{"model": "self-supervised image encoder", "dataset": "photos of plants, animals and fungi (iNaturalist)", "train_examples": 77898, "image_size": 32, "grayscale": true, "crop_scale_min": 0.3, "horizontal_flip": true, "color_jitter": 0.6, "method": "byol", "arch": "resnet", "norm": "batchnorm", "activation": "relu", "depths": [4, 9, 4], "kernel_size": 3, "stem": "single", "avg_pool_shortcut": true, "widths": [48, 64, 96], "projector_hidden": 1024, "projector_out": 128, "projector_hidden_layers": 2, "target_momentum": 0.99, "init": "kaiming_normal", "residual_init": "none", "optimizer": "ademamix", "lr": 0.00075, "beta1": 0.8, "beta2": 0.98, "eps": 1e-10, "beta3": 0.9995, "alpha": 2, "grad_clip": 5.0, "l1_shrink": 0.03, "steps": 4500, "batch_size": 256, "epochs": 14.8, "lr_schedule": "linear", "final_lr_fraction": 0, "warmup_steps": 220, "weight_decay": 0.4}
Rows from block 5, named by matrix and row number. Rows with one number belong to one channel. Each number is 500 + 40 x the weight over its row's rms, rounded and kept within 0 to 999. All counts start at 0. Numbers have three digits each. After the name is the row's rms in percent of the matrix's.
# convs0: first 3x3 conv (model.blocks.5.convs.0.weight, 64x64x3x3), inputs 45-49, a 3x3 kernel for each
# convs1: second 3x3 conv (model.blocks.5.convs.1.weight, 64x64x3x3, transposed), outputs 45-49, a 3x3 kernel for each
convs0.8 049:449468498452482500409451459501562591500533554493500551497453457501435433500374484541517482510473486500416500506528511511509502501508512
convs1.8 101:500500499500500500501506500501507512503501507501501508502500498502504498497503499477493492487494497479492496498500503498500501497499501
convs0.9 044:476497501490500517487493500541556552508538527518503522496500494514492498500503511539478341501479421500500624531530504496517504501506504
convs1.9 085:504500498505500501508511502491506511490499503490498497500498498503502501498506504492493498496497503496495499496500501493500502496499500
convs0.10 050:515498499518518502569524514505532504581555508527510496480457481477519558428464498530462509501435494498450493541586502583523502568529500
convs1.10 095:500498496502499494503502499477489499480490496479492497485497502489489504485485498504497498504497498500500500498499500497495500498499500
convs0.11 040:443462496444532503454497502501497547500494500494487496483486405501490511498477500554501487508486494500499500502506507509506511505522517
convs1.11 050:506500503499501500500502506502508517502501512505506507500497498501495499497501498477488499472495499482492500501505522500510508500506513
convs0.12 168:457494494467497486465499467474479482458466479445462479539501483516502476513512498511520469517509467500504480383500522401506502395504503
convs1.12 095:499500499498500497500501498490500500497501504497502505499500500503504498498506499496499500498502505499500501498502501499500504498500503
convs0.13 079:547451397534473370552501481500500493518500500500508513509479501504501520502524526444472486511477464498462455512501441526485446555550508
convs1.13 108:498501501498501503494501504508508506505507506505506503503501500500500502500500503495500500494499498500499500504503503509501500510503507
convs0.14 074:497489473501506521525514527410402473370320438440470480468525508501507527522506511459437503468436489502500503504468479459466486495496512
convs1.14 061:503508503501500505496499500493494490503507497504498501491491502500486500499496492486497498496497497498502501489503501493496500481499499
convs0.15 061:475499535499500514525496500533506479529526458504500478493493508502540520500500504481510553429501574411512548498472500462519482487576518
convs1.15 059:490493488485484476494494491502501501500495509499502509496508510499506507509504505498498471503499479498497485504506501502511502501506503
convs0.16 091:470495459489524495470475469519481487501476486465448472456390447450481489456488480501420438501473407496454464525502439519511460518501481
convs1.16 098:500502504500504505500500500502499500517512501514514509497492498492492499498490502495499497494499499499503502500500500501506503499499503
convs0.17 050:422495509496498500474472425493482500493481500489485503499524495522501473501480424581501491559550468595495413484503558499504504500504500
convs1.17 042:502489474505512494505505505479491500487498501489497505496501502493501499488500500509498498500500495498506500498502506500500502500500501
convs0.18 132:497469480511506505551540546529552582509506521515494489420472444411462477462509527472452504428446407451480500498511545499514524501526520
convs1.18 218:507508507505509504505508506500497498500500500496495500500499501496493498494490499499500501499500502498500501498500499499500497498498498
convs0.19 037:678508495678517500567651534497518562491473554478502576499497504499504508500523524502502491489473500495502513406496500507497498552538501
convs1.19 107:502506502504516506505512509488498496499498499492497497500500501501499503498497499496498494495491492492494499492495497494500500490498498
convs0.20 053:496499497500504529496529511581550516545535497528516496526497484501498480498510511524541487500484476488483507462485526485504517503503523
convs1.20 057:509510504503506503500500501472494502486496502490495500504501500499500499484497499498493484500498498495498498500502502498500502498499501
convs0.21 032:496496500494498511447491501497526591570625639597564609536414489501500491464428432562497498501495499499482537521567513460474508500474458
convs1.21 123:502506500502501500502501500500502507501501502501500501500499499493500500492498499493497507489498499494495500499500503498499503498499503
convs0.22 202:566552538543532519506500492501482505529498525541509501512573526522539507501508499510524543505558554489519517511500530503510546499499541
convs1.22 047:500497489509508497509525505464475491475481489485479491488498499480502500490498489500502500501501501504504493500500495500500496499497499
convs0.23 051:511499512550499500496467499461467400500413423500493500458494510500515569484527566534453500501453513474486515587547526584501519543493462
convs1.23 069:510503503518506502512503494488489496491489500488492498471489495472487493481472497500498484501493493502497496495496500490493500491496495
convs0.24 102:499458490490426480514492523481482476493498482508494469498526528527515506483502519439399415480439468483480504510435345473413389475427377
convs1.24 154:500502505499500502497502504504500500504505506507504507499495495502499498501497496501493493499496497499499499500503506498498501497495500
convs0.25 052:438501506500530501477513522504520500543499504519544468501498501539541551501532531532518527516559589492495500500498489443499492425480487
convs1.25 070:495491492498495495500500501501500498500498501494500501500505504500500500503499503502502483503503489500499497500500500500503501500498502
convs0.26 065:493501517499503523478498501432508452426512487418494494475498518501509482499507512511474499507492525511500500501447468500498469488493412
convs1.26 076:513504497515508500507502496497499501494500505492500500498505500493509513491501504491490487489494497488497495488493501486499501490497500
convs0.27 089:558542557559587548555576553535528549528515559518513546504495491500477499473442430501492470505498467515499498516541534531521513537520562
convs1.27 152:502502499504503502502505501498504503495500503499500504500500500498504500492498500496497500496498499498500500499500505498500501500501501
convs0.28 046:450463462477467416500469487537591578509545531522541541506369396517454428488479420571492477529465471500463458544519501533504498546501499
convs1.28 052:502495478496494490500511500509525524504501507497482497503496500498497489500494499499502501494501503489495499496502500491500500491495496
convs0.29 043:478498499500504531511516531502501501500497485484487525498488414500397396455497454535504409533495445500486425507517517531657532505563508
convs1.29 053:501500496502500493500500497482498506481497501493498500497506500497499503463494504502492504504494506500498510492500503497500502498494500
convs0.30 043:464479484430432484437483493502494497500505489497466489571523443493495465489495511543534480506500496493499492500500506500500553500499497
convs1.30 043:503499499494479485497501502496501500492498500494494507481493502475496502472496501507508506506521504503516499504508501503507501499501500
convs0.31 045:539481500482402483340430458522574544502565613505529540511458489491463490500479511501493498515495500545500537501501542473485503419427492
convs1.31 050:500503504504511502506503500500506512505509507511500503505503504499510512498516507494495501478500501500502501493495500495496502497501502
convs0.32 070:498500489518576576562619556562515546558500499521500454499520485505533518513568539493505500438478501454491528468502524474501500507457506
convs1.32 216:506504500507506501510506501495492495496496500495497498499500501499501500500499499500499494500498499499499499499498499499498499499500500