From a checkpoint of a small self-supervised image encoder.
Training: 4500 steps, batches of 256.
Rows from block 13 of a small self-supervised image encoder, named by matrix and row number. Rows with one number belong to one channel. Each number is 128 + 24 x the weight over its row's rms, rounded and kept within 0 to 255. All counts start at 0. After the name is the row's rms in percent of the matrix's.
After each channel's rows are labels from the 100 images, of 14848, where the channel reaches its highest value: "peak at" is the part of the image that holds the peak. Only what is clearly more common there than usual is listed. The data: photos of plants, animals and fungi (iNaturalist).
# convs0: first 3x3 conv, stride 2 (model.blocks.13.convs.0.weight, 96x64x3x3, each kernel summed), inputs 0-63
# convs1: second 3x3 conv (model.blocks.13.convs.1.weight, 96x96x3x3, transposed, each kernel summed), outputs 0-95

convs0.5 050 [131 126 126 104 124 130 126 105  85 109 125 131 124 130  93  75 125  86  83 129 125 115 103 105 105 116  83 110  95  96 122 120 121 125 128 124 111 120 115  75 111 104 125  76 120  82 107 106 122 121 109 126 107 115 118  82 112 100  73 102 118 105 110 124]
convs1.5 023 [128 124 128 128 128 128 130 128 126 128 128 128 128 128 128 128 128 128 128 128 128 128 128 128 128 128 128 128 128 128 128 128 128 128 128 128 128 255 128 128 128 128 128 128 128 128 128 128 128 128 128 128 128 128 136 140 128 128 128 119 128 128 128 128 128 128 128 129 128 128 128 128 128 128 128 128 128 139 128 128 128 128 128 128 128 128 128 128 128 128 137 128 128 128 128 128]
peak at: top left

convs0.15 005 [123 131 109  95 129 131 112 111 100 129 128 134 127 121  44  92 126  70 104 126 126 103 122  83  97 126 109 119 106  96 123 122 130 127 131 136 142 120 110 108 105 104 137 164 125 123  99  74 117 151 102 133 133 115 117 102 113 104  63  95 121 122 124 123]
convs1.15 121 [128 125 133 128 129 128 179 128 131 128 128 130 128 128 128 129 128 128 130 128 128 129 128 128 128 128 128 128 128 128 128 128 129 128 127 125 128 127 128 128 128 128 128 131 129 128 128 128 128 128 128 196 128 128 255 169 128 128 128 144 128 128 128 132 177 128 133 146 128 137 128 128 127 128 128 128 128 204 128 129 128 128 128 128 129 128 128 140 123 128 175 128 128 128 128 128]
peak at: top left

convs0.84 008 [120 125 119  92 130 136 114 116  74 128 117 136 128 119  80 114 130 100  75 121 130 105 128  77 116 131  76 112  91 105 120 128 130 130 105 129 121 127 127  96 103 110 133 126 114 112 113 106 116 115 114 120 106 109 125  46 117  96  94 107  78 110 120 125]
convs1.84 015 [128 165 132 128 128 128 132 128 149 128 128 127 128 128 128 128 128 128 128 128 128 128 128 128 128 128 128 128 128 128 128 128 128 128 128 128 128  28 128 128 128 128 128 128 128 128 128 128 128 128 128 162 128 128 161 100 128 128 128 172 128 128 128 129 142 128 129 130 128 129 128 128 129 128 128 128 128 198 128 128 128 128 128 128 128 128 128 135 127 128 255 128 128 129 128 107]
peak at: top left

convs0.34 054 [131 129 126  96 131 128 127 125 101 114 138 125 127 133  71  97 131  54 102 127 122 120 116  93  89 114 106 106 101  97 127 126 117 126 110 132 130 125 100  77 104  89 124  82 122  90 107  94 127 110 120 139 106 124 124 101  99 105  66 107 122 121 130 131]
convs1.34 271 [131 120 120 125 132 138 178 128 118 127 127 134 127 128 127 136 137 126 143 131 131 131 128 126 127 128 127 129 129 126 128 125 134 129 125 127 128  35 126 130 131 128 129 137 142 129 124 129 127 126 128 205 128 128 255 134 128 125 129 102 129 131 129 141 193 129 150 155 129 140 127 125 129 130 126 126 130  91 128 137 130 126 133 131 137 130 127 153 122 129 112 127 126 130 129 134]
peak at: top left

convs0.46 011 [120 136 118  96 132 130 109 120 123 122 150 121 121 125  95  83 126 110 129 120 123 116 110  94 104 133 114 100 106  66 121 111 129 129 126 142 152 101 116 119 116  91 136 209 128 140  86  93 114 140  67 141 144 129 118 118 114 122  89  69 143 134 125 128]
convs1.46 082 [128 126 131 128 128 129 159 128 128 128 128 130 128 128 128 129 128 128 129 128 128 129 128 128 128 128 128 128 128 128 128 128 129 128 128 123 128   0 128 128 128 128 128 130 128 128 127 128 128 128 128 165 128 128 255 141 127 128 128 147 128 128 128 131 163 128 132 143 128 137 128 128 126 128 128 128 127  88 128 128 128 128 128 128 129 128 128 136 127 128 132 128 128 128 128 131]
peak at: top left

convs0.9 172 [136 109 150 138 139 153 122 166 139 126 255 130 117 134 144 121 141 129 152 145 140 141 138 138 152 128 139 131 145 134 130 131 144 170 131 146 122 159 130 129 137 131 145 136 138 126 144 151 163 137 148 138 143 143 128 134 140 147 137 136 164 134 172 117]
convs1.9 075 [128 122 128 128 128 128 128 128 126 128 128 128 128 128 128 128 128 128 128 128 128 128 128 128 128 128 128 128 128 128 128 128 128 128 128 128 128   0 128 128 128 128 128 128 128 128 128 128 128 128 128 128 128 128 128 127 128 128 128 125 128 128 128 128 128 128 128 128 128 128 128 128 128 128 128 128 128 124 128 128 128 128 128 128 128 128 128 128 128 128 113 128 128 128 128 128]
peak at: bottom centre

convs0.47 331 [125 123 118  87 128 133 123 114 104 123 129 131 127 117  83  98 129  86 106 126 129  89 119  73  93 117 111  94 106 106 113 126 121 128 121 133 132 124 102  90 100  84 130 133 110  75 105  71 122 131 107 125  97 108 123 101  83  97  88 102 119 116 115 123]
convs1.47 355 [135 138 147 126 133 128 176 129 125 127 129 134 126 128 127 136 137 122 148 133 132 136 125 123 125 128 127 124 130 128 130 124 138 128 122 128 130  70 135 133 133 131 134 140 140 128 120 133 124 123 130 224 124 131 255 114 124 125 133 140 128 129 130 148 204 130 149 167 130 149 120 125 125 135 126 122 137 138 125 141 132 121 137 127 140 133 129 161 107 124 130 126 125 135 132 123]
peak at: top left

convs0.38 032 [138 125 137 144 135 132 131 170 134 129 255 133 130 134 139 151 135 127 137 164 141 137 134 136 151 132 135 140 142 130 131 127 135 149 130 162 121 150 135 136 140 134 139 135 141 129 141 150 169 134 139 151 141 148 123 140 137 144 133 133 194 135 162 133]
convs1.38 075 [128 122 128 128 128 128 128 128 127 128 128 128 128 128 128 128 128 128 128 128 128 128 128 128 128 128 128 128 128 128 128 128 128 128 128 128 128   0 128 128 128 128 128 128 128 128 128 128 128 128 128 128 128 128 130 128 128 128 128 125 128 128 128 128 128 128 128 128 128 128 128 128 128 128 128 128 128 124 128 128 128 128 128 128 128 128 128 128 128 128 112 128 128 128 128 128]
peak at: bottom centre

convs0.41 265 [128 138 116 107 126 131 113 109 104 121 137 130 122 130  85  78 127  51 113 122 121 110 113 100  97 121 109 107 112  86 129 121 124 125 115 132 150 122  97 115 100  84 129 168 124 106  98  87 116 154  97 138 130 127 112 107  95 121  69  82 117 120 121 125]
convs1.41 116 [129 136 139 122 131 130 177 128 109 129 121 127 126 125 126 136 133 120 134 130 130 135 128 122 124 124 127 123 128 124 129 126 134 129 122 119 129  99 127 130 128 129 130 135 136 129 117 131 124 121 128 220 123 126 255 153 123 126 129 151 125 128 130 142 188 128 148 143 129 143 120 128 123 130 125 122 135 205 123 138 131 124 130 127 133 129 129 147 107 122 143 125 120 135 131 130]
peak at: top left

convs0.40 019 [129 129 120  98 130 135 122 122 100 127 138 130 129 124  61  94 129  58 106 128 130 109 124  72 103 120 111 105 103 102 117 129 126 131 124 136 137 128 105  62 106  97 133 149 118 108 113  83 126 135 121 131 112 117 122  97 102 104  60 108 137 120 129 125]
convs1.40 164 [128 132 136 126 129 128 168 128 121 128 127 127 128 128 128 130 129 127 132 128 128 129 128 127 126 128 128 128 128 128 128 127 130 128 126 118 128   0 129 128 128 128 128 131 130 128 124 129 127 127 128 187 127 127 252  98 125 128 128 136 128 128 128 135 178 128 138 148 128 136 127 127 127 128 127 125 129  68 128 129 128 128 128 127 129 128 128 149 117 126 110 128 125 129 128 123]
peak at: top left

convs0.25 053 [125 116 144 142 129 147 123 167 135 128 255 134 133 129 141 153 132 127 141 160 135 138 136 140 150 130 137 140 147 132 127 130 137 150 131 150 126 150 131 138 140 136 137 138 142 127 146 151 174 135 142 155 139 146 130 140 138 144 133 135 189 136 168 122]
convs1.25 087 [128 124 128 128 128 128 128 128 127 128 128 128 128 128 128 128 128 128 128 128 128 128 128 128 128 128 128 128 128 128 128 128 128 128 128 128 128   0 128 128 128 128 128 128 128 128 128 128 128 128 128 129 128 128 130 127 128 128 128 126 128 128 128 128 128 128 128 128 128 128 128 128 128 128 128 128 128 125 128 128 128 128 128 128 128 128 128 128 128 128 112 128 128 128 128 128]
peak at: bottom centre

convs0.51 081 [133 132 121 107 124 134 118 125 119 130 139 125 127 125  74  95 126  80 106 126 124 114 124 106  84 129 108 106 109  92 114 119 124 132 132 136 156 114 113 110 107  90 129 183 129 146 102  91 123 125  86 133 131 128 122 101 117 104  28  92 139 136 120 125]
convs1.51 219 [128 132 137 127 131 131 173 128 115 128 128 132 128 128 128 131 130 127 138 128 128 131 128 128 127 128 128 128 128 128 128 128 134 128 127 126 128  51 128 128 128 128 128 135 132 128 126 128 128 129 128 195 127 128 255  86 127 127 128 129 128 128 128 136 194 128 143 161 128 143 127 128 126 128 128 127 129 111 128 130 128 127 128 128 131 128 128 143 117 127 118 128 127 129 130 128]
peak at: top centre

convs0.57 096 [129 130 140 143 137 145 129 162 133 130 255 136 138 146 140 141 136 128 139 166 138 140 137 138 153 132 138 142 144 132 127 126 135 159 131 154 132 146 130 138 143 137 140 135 144 130 139 152 179 132 140 156 142 148 126 139 135 146 132 131 183 134 160 125]
convs1.57 073 [128 122 128 128 128 128 129 128 126 128 128 128 128 128 128 128 128 128 128 128 128 128 128 128 128 128 128 128 128 128 128 128 128 128 128 128 128   0 128 128 128 128 128 128 128 128 128 128 128 128 128 129 128 128 133 128 128 128 128 125 128 128 128 128 129 128 128 128 128 128 128 128 128 128 128 128 128 125 128 128 128 128 128 128 128 128 128 128 128 128 112 128 128 128 128 128]
peak at: bottom centre