config.yaml
model: "self-supervised image encoder"
dataset: "photos of plants, animals and fungi (iNaturalist)"
train_examples: 77898
image_size: 32
grayscale: true
crop_scale_min: 0.3
horizontal_flip: true
color_jitter: 0.6
method: "byol"
arch: "resnet"
norm: "batchnorm"
hidden_act: "relu"
depths: [4, 9, 4]
kernel_size: 3
stem: "single"
avg_pool_shortcut: true
widths: [48, 64, 96]
projector_hidden: 1024
projector_out: 128
projector_hidden_layers: 2
target_momentum: 0.99
init: "kaiming_normal"
residual_init: "none"
optimizer: "ademamix"
learning_rate: 0.00075
beta1: 0.8
beta2: 0.98
eps: 1e-10
beta3: 0.9995
alpha: 2
max_grad_norm: 5.0
l1_shrink: 0.03
max_steps: 4500
batch_size: 256
epochs: 14.8
lr_schedule: "linear"
final_lr_fraction: 0
warmup_steps: 220
weight_decay: 0.4
Rows from block 2, named by matrix and row number. Rows with one number belong to one channel. Each number is 128 + 32 x the weight over its row's rms, rounded and kept within 0 to 255. All counts start at 0. After the name is the row's rms in percent of the matrix's.
# convs0: first 3x3 conv (model.blocks.2.convs.0.weight, 48x48x3x3), inputs 24-35, a 3x3 kernel for each
# convs1: second 3x3 conv (model.blocks.2.convs.1.weight, 48x48x3x3, transposed), outputs 24-35, a 3x3 kernel for each
convs0.2 099 [142 109 130  54  24 128 124 112 138 128 128 175  90 128 157 133 141 178 131 163 141 127 109 128  99 144 126 141  86 137 139 128 131 129 132 128 137 126  59 211 149 118 140 128  98 121 129 128 128 159 130 106 128 128 128  89 106 133 126 122 134 132 126 105 106 106  85  77  95 130 130  88 128  91 140 126 164 201 163 128 125 138 114 128 154 121 128 173 170 188 128  79 153 127  12 128  88  96 127 192  77 125 127  98  73 127 115 128]
convs1.2 092 [124 128 113 128  79 128 124 125 127 128 128 128 128 128 118 128 131 128 160 134 127 146 107 124 119 128 128 125  12 134 193 142 101 171 144 182 128 138 145 131 143 188 129 130 133 127 153 128 132 255 151 128 130 118 142 112 136 128 124 132 140 134 143 128 128  84 131 130  17 137 115 113 113 118 125 106  77  74 125  90 117 201 170 139 168 128 157 129 137 194 129  75 121 150 127  44 139 129 110 166 174 173 128 199 166 138  95 128]
convs0.3 095 [232 144 140 141 138 144 128 125 218 132 192 165 126 120  26 128 128 163 142 156 175 130 128 128 128  81 128 145 132 132 129 129 121 124 128 134 115 139 136 128 141 138 120 121 167 115 104  63 171 186 192 144 133 167 105 128 128 120 127 121 127 126 106 126  94 163 122   0 112 127 115 102 130 129 103  85 114  99 128 126 119 128 176 135 127 105 128 128 137 125 130 133  75 129 132 149 128 129 125 130 129 127 128 106 126 206 237 150]
convs1.3 095 [134 126 126 130 127 126 125  97 115 137 141 136 128 131 167 128 138 130  70 123 124 129 128 128 128 128 128 145 129 132 139 129 129 181 139 130 113 123 104 104 113  99 127 126 118 114 122  66  94 128 128 115 126 147 119  66 112 105  90 130  52  14  79 122  85 116 116  21  22 128  95  57 106 156  58 119 112 114 104 129 158 155 129 127 129  85 130 128 116 120  84 105  63 107 147 128  95 135 176 128  93 101  95 131 123  93  71 104]
convs0.4 107 [103 127 179 140 139 137 127 119 110 124 128 129  58 113 126 130 161 128 146 138 184 122 128 201 133 135 159 120 130 154 161 130 152 166 132 138 147 127 126 116 124 124  79 107  81 128 127   0 150 132 124 129  77 131 113 103 119 100  44 122 126 126 165 110 104 125 129  69 129 125  94 101 108 125 127 129 125 122 152 128 129 114 130 116 130 182 146 140 160 139 128 180 255 138 131 216 130 133 156  78 125 155 137 150 139 157 179 179]
convs1.4 085 [129 124 118 129 127 117 129  95 113 186 128 128 129 126 123 129 115 123 129 128 127 129 122 116 128 126  93  81  99 129 107 120 128 131 103 153 124 109 128 104 123 115 124 128 128 118 128  97  98 161 117  66  56 128 128 106  31 193 141 113 125  98 122 139 126 129 154 151 138 141 149 138 128 152 116 130 140 124 157 131  94 119 122 163 111  91 207  55  14  43 129 128 116 104 130 127 139 153 108  83 125 134  29  76 173 144 125 142]
convs0.5 102 [ 31  86 118  67  47 132 105  77 136 128  75  63 111  93 124 111 101 134  89 122 115  80 128 130  96 125 149 115 124 128 129 128 135  85 128 135 154 161 123 130 129 122 130 101 126 127 128 128 126 128  56 126 122 112 132 100 123 130 143 128 151 146 131 120 122 128 142 149 135 150 158 128 122 115 163 107  87 118 118  90 127 110  23 137  86  82 114 120 120 127 103 142 165 117 127 152  92 108 190 128 129 129 109 145 146 135  90 114]
convs1.5 102 [125  44 129 128 116 134 128 129 141 128 140 127 128 128 128 139 148 132 128  86 102 128 123 117 153 127 146 130 159 128 128 133 126 137 126 109 117 122 128  88  29 101  97  78  85 169 146 128  36 127 136 110 152 127 118 126 127 137 126  76 124  84  26 124 117  72 118 127 119 147 128 118 126 123 115 162  80  96 133 158 124 101 101 116 127  61  43 109  52  80 124  75  75 164 119 118 154 120 122  36  97 143 135 125 128 109  37  49]
convs0.6 116 [124 116 104 116 120 103 129 119 120 122 115 119  65  81  94 102 142 134 129 174 126  36  81 102 104  88 105 128 127 125 130 103 110 115 113 127 141 180 132 160 135 167 127 114 128 112  66 126 129 166 134 111 122 126 232 143 117 152 127  96 128 122  75 133  66  57 136 104  46 134 127  87  81  76  47  83  93 115 128 128 125 124  75  75  46  57  31 130 149 128 154 125 123 118  98 175 111 110 109 102 116 108  80  46 119 119 123 122]
convs1.6 112 [109 100 107 118  70 123 128 127 128 127 128 128 127 123 178 126 128 128 131 114  91 168  95 111 131 142 140 118 132 200 140 128 143 136 133 134 119 123  84  93 117 119 109 120 118 141 127  92 128 128 108  97  61  37  90 128 135 103 165 164  94 120 132 115 163 165 121 125 128  64  95  96  98 104 128 122  74 120 135 104 119 163 168 126 115 119  63  41  51 131 144  69  93 137  74  80 132 130 130 116 112 125 141 127 120 138 123 127]
convs0.7 098 [117 120 124 125 147 201 128 128 120 126 130 124 112  67 124 131 180 128 107 127 125 128 120 171 170 198 153 129 129 129 123 130 138 130 130 133 128 128 128 104  88  97 119 121 129 130 132 140 172 119 130 119 120 100 126 124 129 124 121 123 125 128 127 126 127  94 172 128 129 125 128 127 113 104 106 127 115 119 128 127 133 124 127  74 131 146 188 187 198 165 120 127 151 127 166 128 128 131 130 103  82 117 115 125 128 131 129 148]
convs1.7 123 [128 148 106 129 124  93 114  60  16 193 171 114 128 148 128 154 126 127 125 160 128 127 128 112 128 110  81 114 127 128 124 155 127 133 128 129 128 128 108 128 128 127 141 146 183  88  58  69 128 124 106  96 130 128 120 104  85 124 133 133 129 142 179 143 154 133 142 156 186 133 130 137 117 142 127 143 135 128 144 121 112 125 127 101 133 158 122 128 126 113 128 104 116 128 127 128 128 101 127 108 112 160  69 122 128 128 159 129]
convs0.8 102 [147 157 143 116 133 152 140 191 128 149 136 131 157 205 142 141 133 121 130 131 133 141 149 155 129 150 131 128 131 163 130 130 157 130 134 140 128 178 128 128 128 133 128 126 127 129 188 131  89 129  99 159 159 166 195 140 143 139 128 109 124 116 121 119 126 128  77 119 125  76 127 127 161 131 131 146 129 128 117  95  37 131 249 160 128 136 155 128 124 120 133 127 141 133 128 134 129 126 127 133 123 111 133 149 150  70  82  83]
convs1.8 109 [105 108 115 110  93  93 128 115  53 131 128 129 115 128 128 103 126 122 128 184 128 128 138 128 115 121 126 128 129 120 125 129  74 113 121 126 112 124  98  97 103 121 101 127 127 127 134 126 121 110 125 128 132 115  41  87   0   0  24  49 100  53  22 137 131 128 132 129 124 134 133 142 135 115 103 130 116  70 130 111 115  49  55  66  41  11   7 107 100  68 129  69 123 129  55 134 128 117 121 137 170 124 127 122 158 127 105 112]
convs0.9 106 [112 131 106 140 127 118 137  97 125 114 112 115  97  69  64  83   5  86 111 116  96 112 118 112 120  93 120 111 122 104 119 155 129  88 129 127 127 119 125  48  89 111  72  51 124 179 147 136 145 128 127 197 139 128 103 120 137 106 130 132 119 155 127 128 132 128 130 164 128 131 135 126 114 161 150 117  83 113  80   0 111 116 110 128  64 116 123 121 117 109 111 117 111 123 121 127 129 115 128 176 161 129 150 148 127  72 125 101]
convs1.9 105 [128 128 128 162 136 125 165 197 197  95 129 118 121 129 128 130 130 151 127 123 117 128 127 121 125 127 176 154 143 127 140 136 124 131 125 116 165 145 189 136 107 104 119 140 125 156 137 152 122 116 132 127  83 143 149 171 170 138 136 137 127  81 153 127 151 165 118 177 141 127 127 110 124 118 102 126 128 115 129 143 122 129 159 150 142 199 147 179 143 127 109 151   0 126 176  85  97 150 127 128 142 132 163 193 163 119 133 150]
convs0.10 094 [161 136 159 144 209 130 130 116 129 166  95 130 132 173 131 180 126  95 180 164 137 183 231 110 196 140  58 145 132 107 142 131  78 130 123 110 154 129 146 130 150 152 132 183 163  89  85  60 114 124 124 145 118  69 132 128 129 128  84  98 141 125 115 150 143 130 101  88  74  44  78  49 147 117 128 140 129 120 141 128  97 158 160 131 146 128 118 148 126 111 157 142 200 145 177 133 163 136 132 134 128  96 129 100 118 132 135 115]
convs1.10 093 [132 128 105 154 100 122 129 127 122 218 143 132 148 164 135 128 165 134 129 129 128 128 128 127 129 126 119 147 161 164 147 129 129 130 129 128  78 118 128 128 128 130 128 128 129 116 111  78 144 127  57 125 130 160 126 129 128  86 126 129  94  64 112 110 126 129 139  36 128 141 122 130 135 127 123 140 132 129 129 154 132 144 138 176 108 122 133 117 134 129 129 127 127 129 134 129 124 127 124 228 229 124 169 128 124 173 128 128]
convs0.11 102 [130 127 111 128 173 166 127 173 169 170 129 128 115 129 142 143 130 168 136 133 128 137 139 133 137 148 161 189 125  88 175 131  72 162 131 128 157 123 101 112 105 135 131 139 161 129 139 119 124 121 120 126  67 123 123  74 132  79  82 130  48  86 141 128 128 114 152 140 134 129 181 127 123 124 123 119 176 174 122 186 174 133 148 129  99 129 155 159 131 177 138 131  50 147 179 133 145 217 147 129 129 140 138 144 161 139 135 143]
convs1.11 086 [129 137 128 241 150 128 136 129  99 164 130 150 129 103 120 128 128 129 144 119 111 137 191  65 104   0  85 120 115  79 129 121 113 131 111 117 159  54 103  87 112 109 126 122 116 108 124 144 114 128 142 142 129 129 128 130 129 127 127  98 161 129   5 170 120 131 156 202 139 143 201 127 126 129 133 129 158 156 133 130 145 121 123  94 121  46   0  79  31 115 128 128 206 128 128 152 112  94 144 126 101  86 109  79  93  55  55 114]
convs0.12 089 [133 141 155 127 124 122 128 132 131 135 147 130 138 131 130 128 128 139  81 146 168 107  67 128 100  81 124 107 135 193  97 112 127 121  62  17 128 129 152 165 129 161 128 128 134 167 126 119 160 192 134 122 126 128 118 127 126 132 130 125 157 128 128 130 105 133 119 119 127 131 141 130 137 136 138 130  72 128 204 131 156  98  99 123 129  56  24 132 129 133 111 174 155 120 127 125  75 173 123 125 127 127 133 119  80 127 129 128]
convs1.12 106 [ 85 118  59 123  99  96 139 125 127 113 116  64  93 126 113 104 127 127 121 121 103 156 128 112 142 166 148 161 146 154 120 148 144 130 192 152 122 126 137  61 126 208 104 120 123 128 130 130  87 133 126  72  70  95 139 164 158 137 184 221 128 146 132 150 174 147 130 128 128 171 139 122 110 110 128 128   7  85 129  97  95 200 170 222 176 154 146 155 141 163 123  74  92 152  98  58 163 155 130 121 158 189 128 119 154 134 142 156]
convs0.13 104 [130 117 130 148 131 130 129 176  97 161  35 127 122 104 129 116 120  46 112 127  95 149 117  79 114  81  72 106 116 102 118 125 127 113 126 127 112 217 128  77 128 128 100  86 118 106 129  91 122 130 145 115 129  88 130 174 233  94 134 105  27 124 124 136 163 168  88 127 147 121 123 141 140 106 127 153 128 116 130 128 126 134 128 124 128 116 130  97 111 128 149  26  58 128 103  82 129 114  66 130 162  99 128  93  49 129 100  89]
convs1.13 096 [109 128 128 145 146 128 127 126 143 149 130 128 143 128 128 110 128 128 128 111 130 128 165 112  64 130 125 117 150 129 139 110  65 135 136 117 126 102 107 127 106  97  84 127 100  72  57 128 126  92 142 117  64  35 125 129 113 120  79 132 130 113 101 140 108 104 128 136  90 120 127 156 133 214 130 109 212  91 102 132 128  93 128 131  22  49  88  70  51  24 123 140 145  91 130 150 130 127 176  98 159 125  96 107  83 129 122  92]
convs0.14 096 [165 188 112 135  85  86 162 129 105 111  75  66 131 147  85 123 128 126 119 126  84 162 130  80 137 128 111 117  87  71 120 128 126 130 131 128 108 128 128 129 207 128 128 129 151 119 128 128 126 129 120 145 129 131 161 124  79 131 130 128 128 128 127 169 130 128 133 130 217 118 128 127 145 128  93 129 133  54 145 145 135 133 226 113 133 131 125 122 128 131 135 128  36 157  81  93 132 129  78 140 140 182 145 169 138 114 112 128]
convs1.14 103 [148 125 132  93 129 160 129 133 131 134 132 130 134 144 132 127 128 128 133 131 130 128 129 128 146  59 121 174 131 129 154 147 108 137 129 122 129 127 126 152  88  74 180 128 120  93  78 134  99  91 133 107 108 134  89  93 128 118 115  95 103 120 125 136 183 126 127 127 126 127 131 153 177 132 146 118 131 163 124 128 173 114  58 126 111  97  98 157 145 120  10  86 130 126 119 137 126 126 127 154 131  87 143 131  77 157 126  31]
convs0.15 125 [124 137 128 133 136 131 132 143 132 153 146 129 153 160 130 155 140 115 128 128 128 176 180 181 143 138 164 169 133 128 138 135 128 136 137 158 124 127 128 110 128 129 121 125 120  71  72 122  70  83  13  71  26   9 154 134 144 161 155 163 132 128 155 207 203 140 154 173 154 129 157 213 193 139 129 111 134 125 139 132 129 157 157 139 123 137 144  93 130 143 143 128 128 160 110 131 137 136 132 146 160 149 131 146 143 126 112 127]
convs1.15 089 [131 103 100 129 103  91  96 125  44 132 128 128 164 130 128 130 128 127 149 134 129 137 129 128 122 118 123 134 116 129 129 108 130 126 127 122 128 101  58 129 129 110  89 132  20 108 109 119 125 127  97 121 160 114  64  58  84 102  86  68 106   0   0 136 132 129  66 134 128 142 141 186 124 134 127 136 103 128 129 102 127 173 125  79 192 102 100  94 126 126 130 139 109 134 148 127 133 157 128 208 173 133 160 123  99 136 124  68]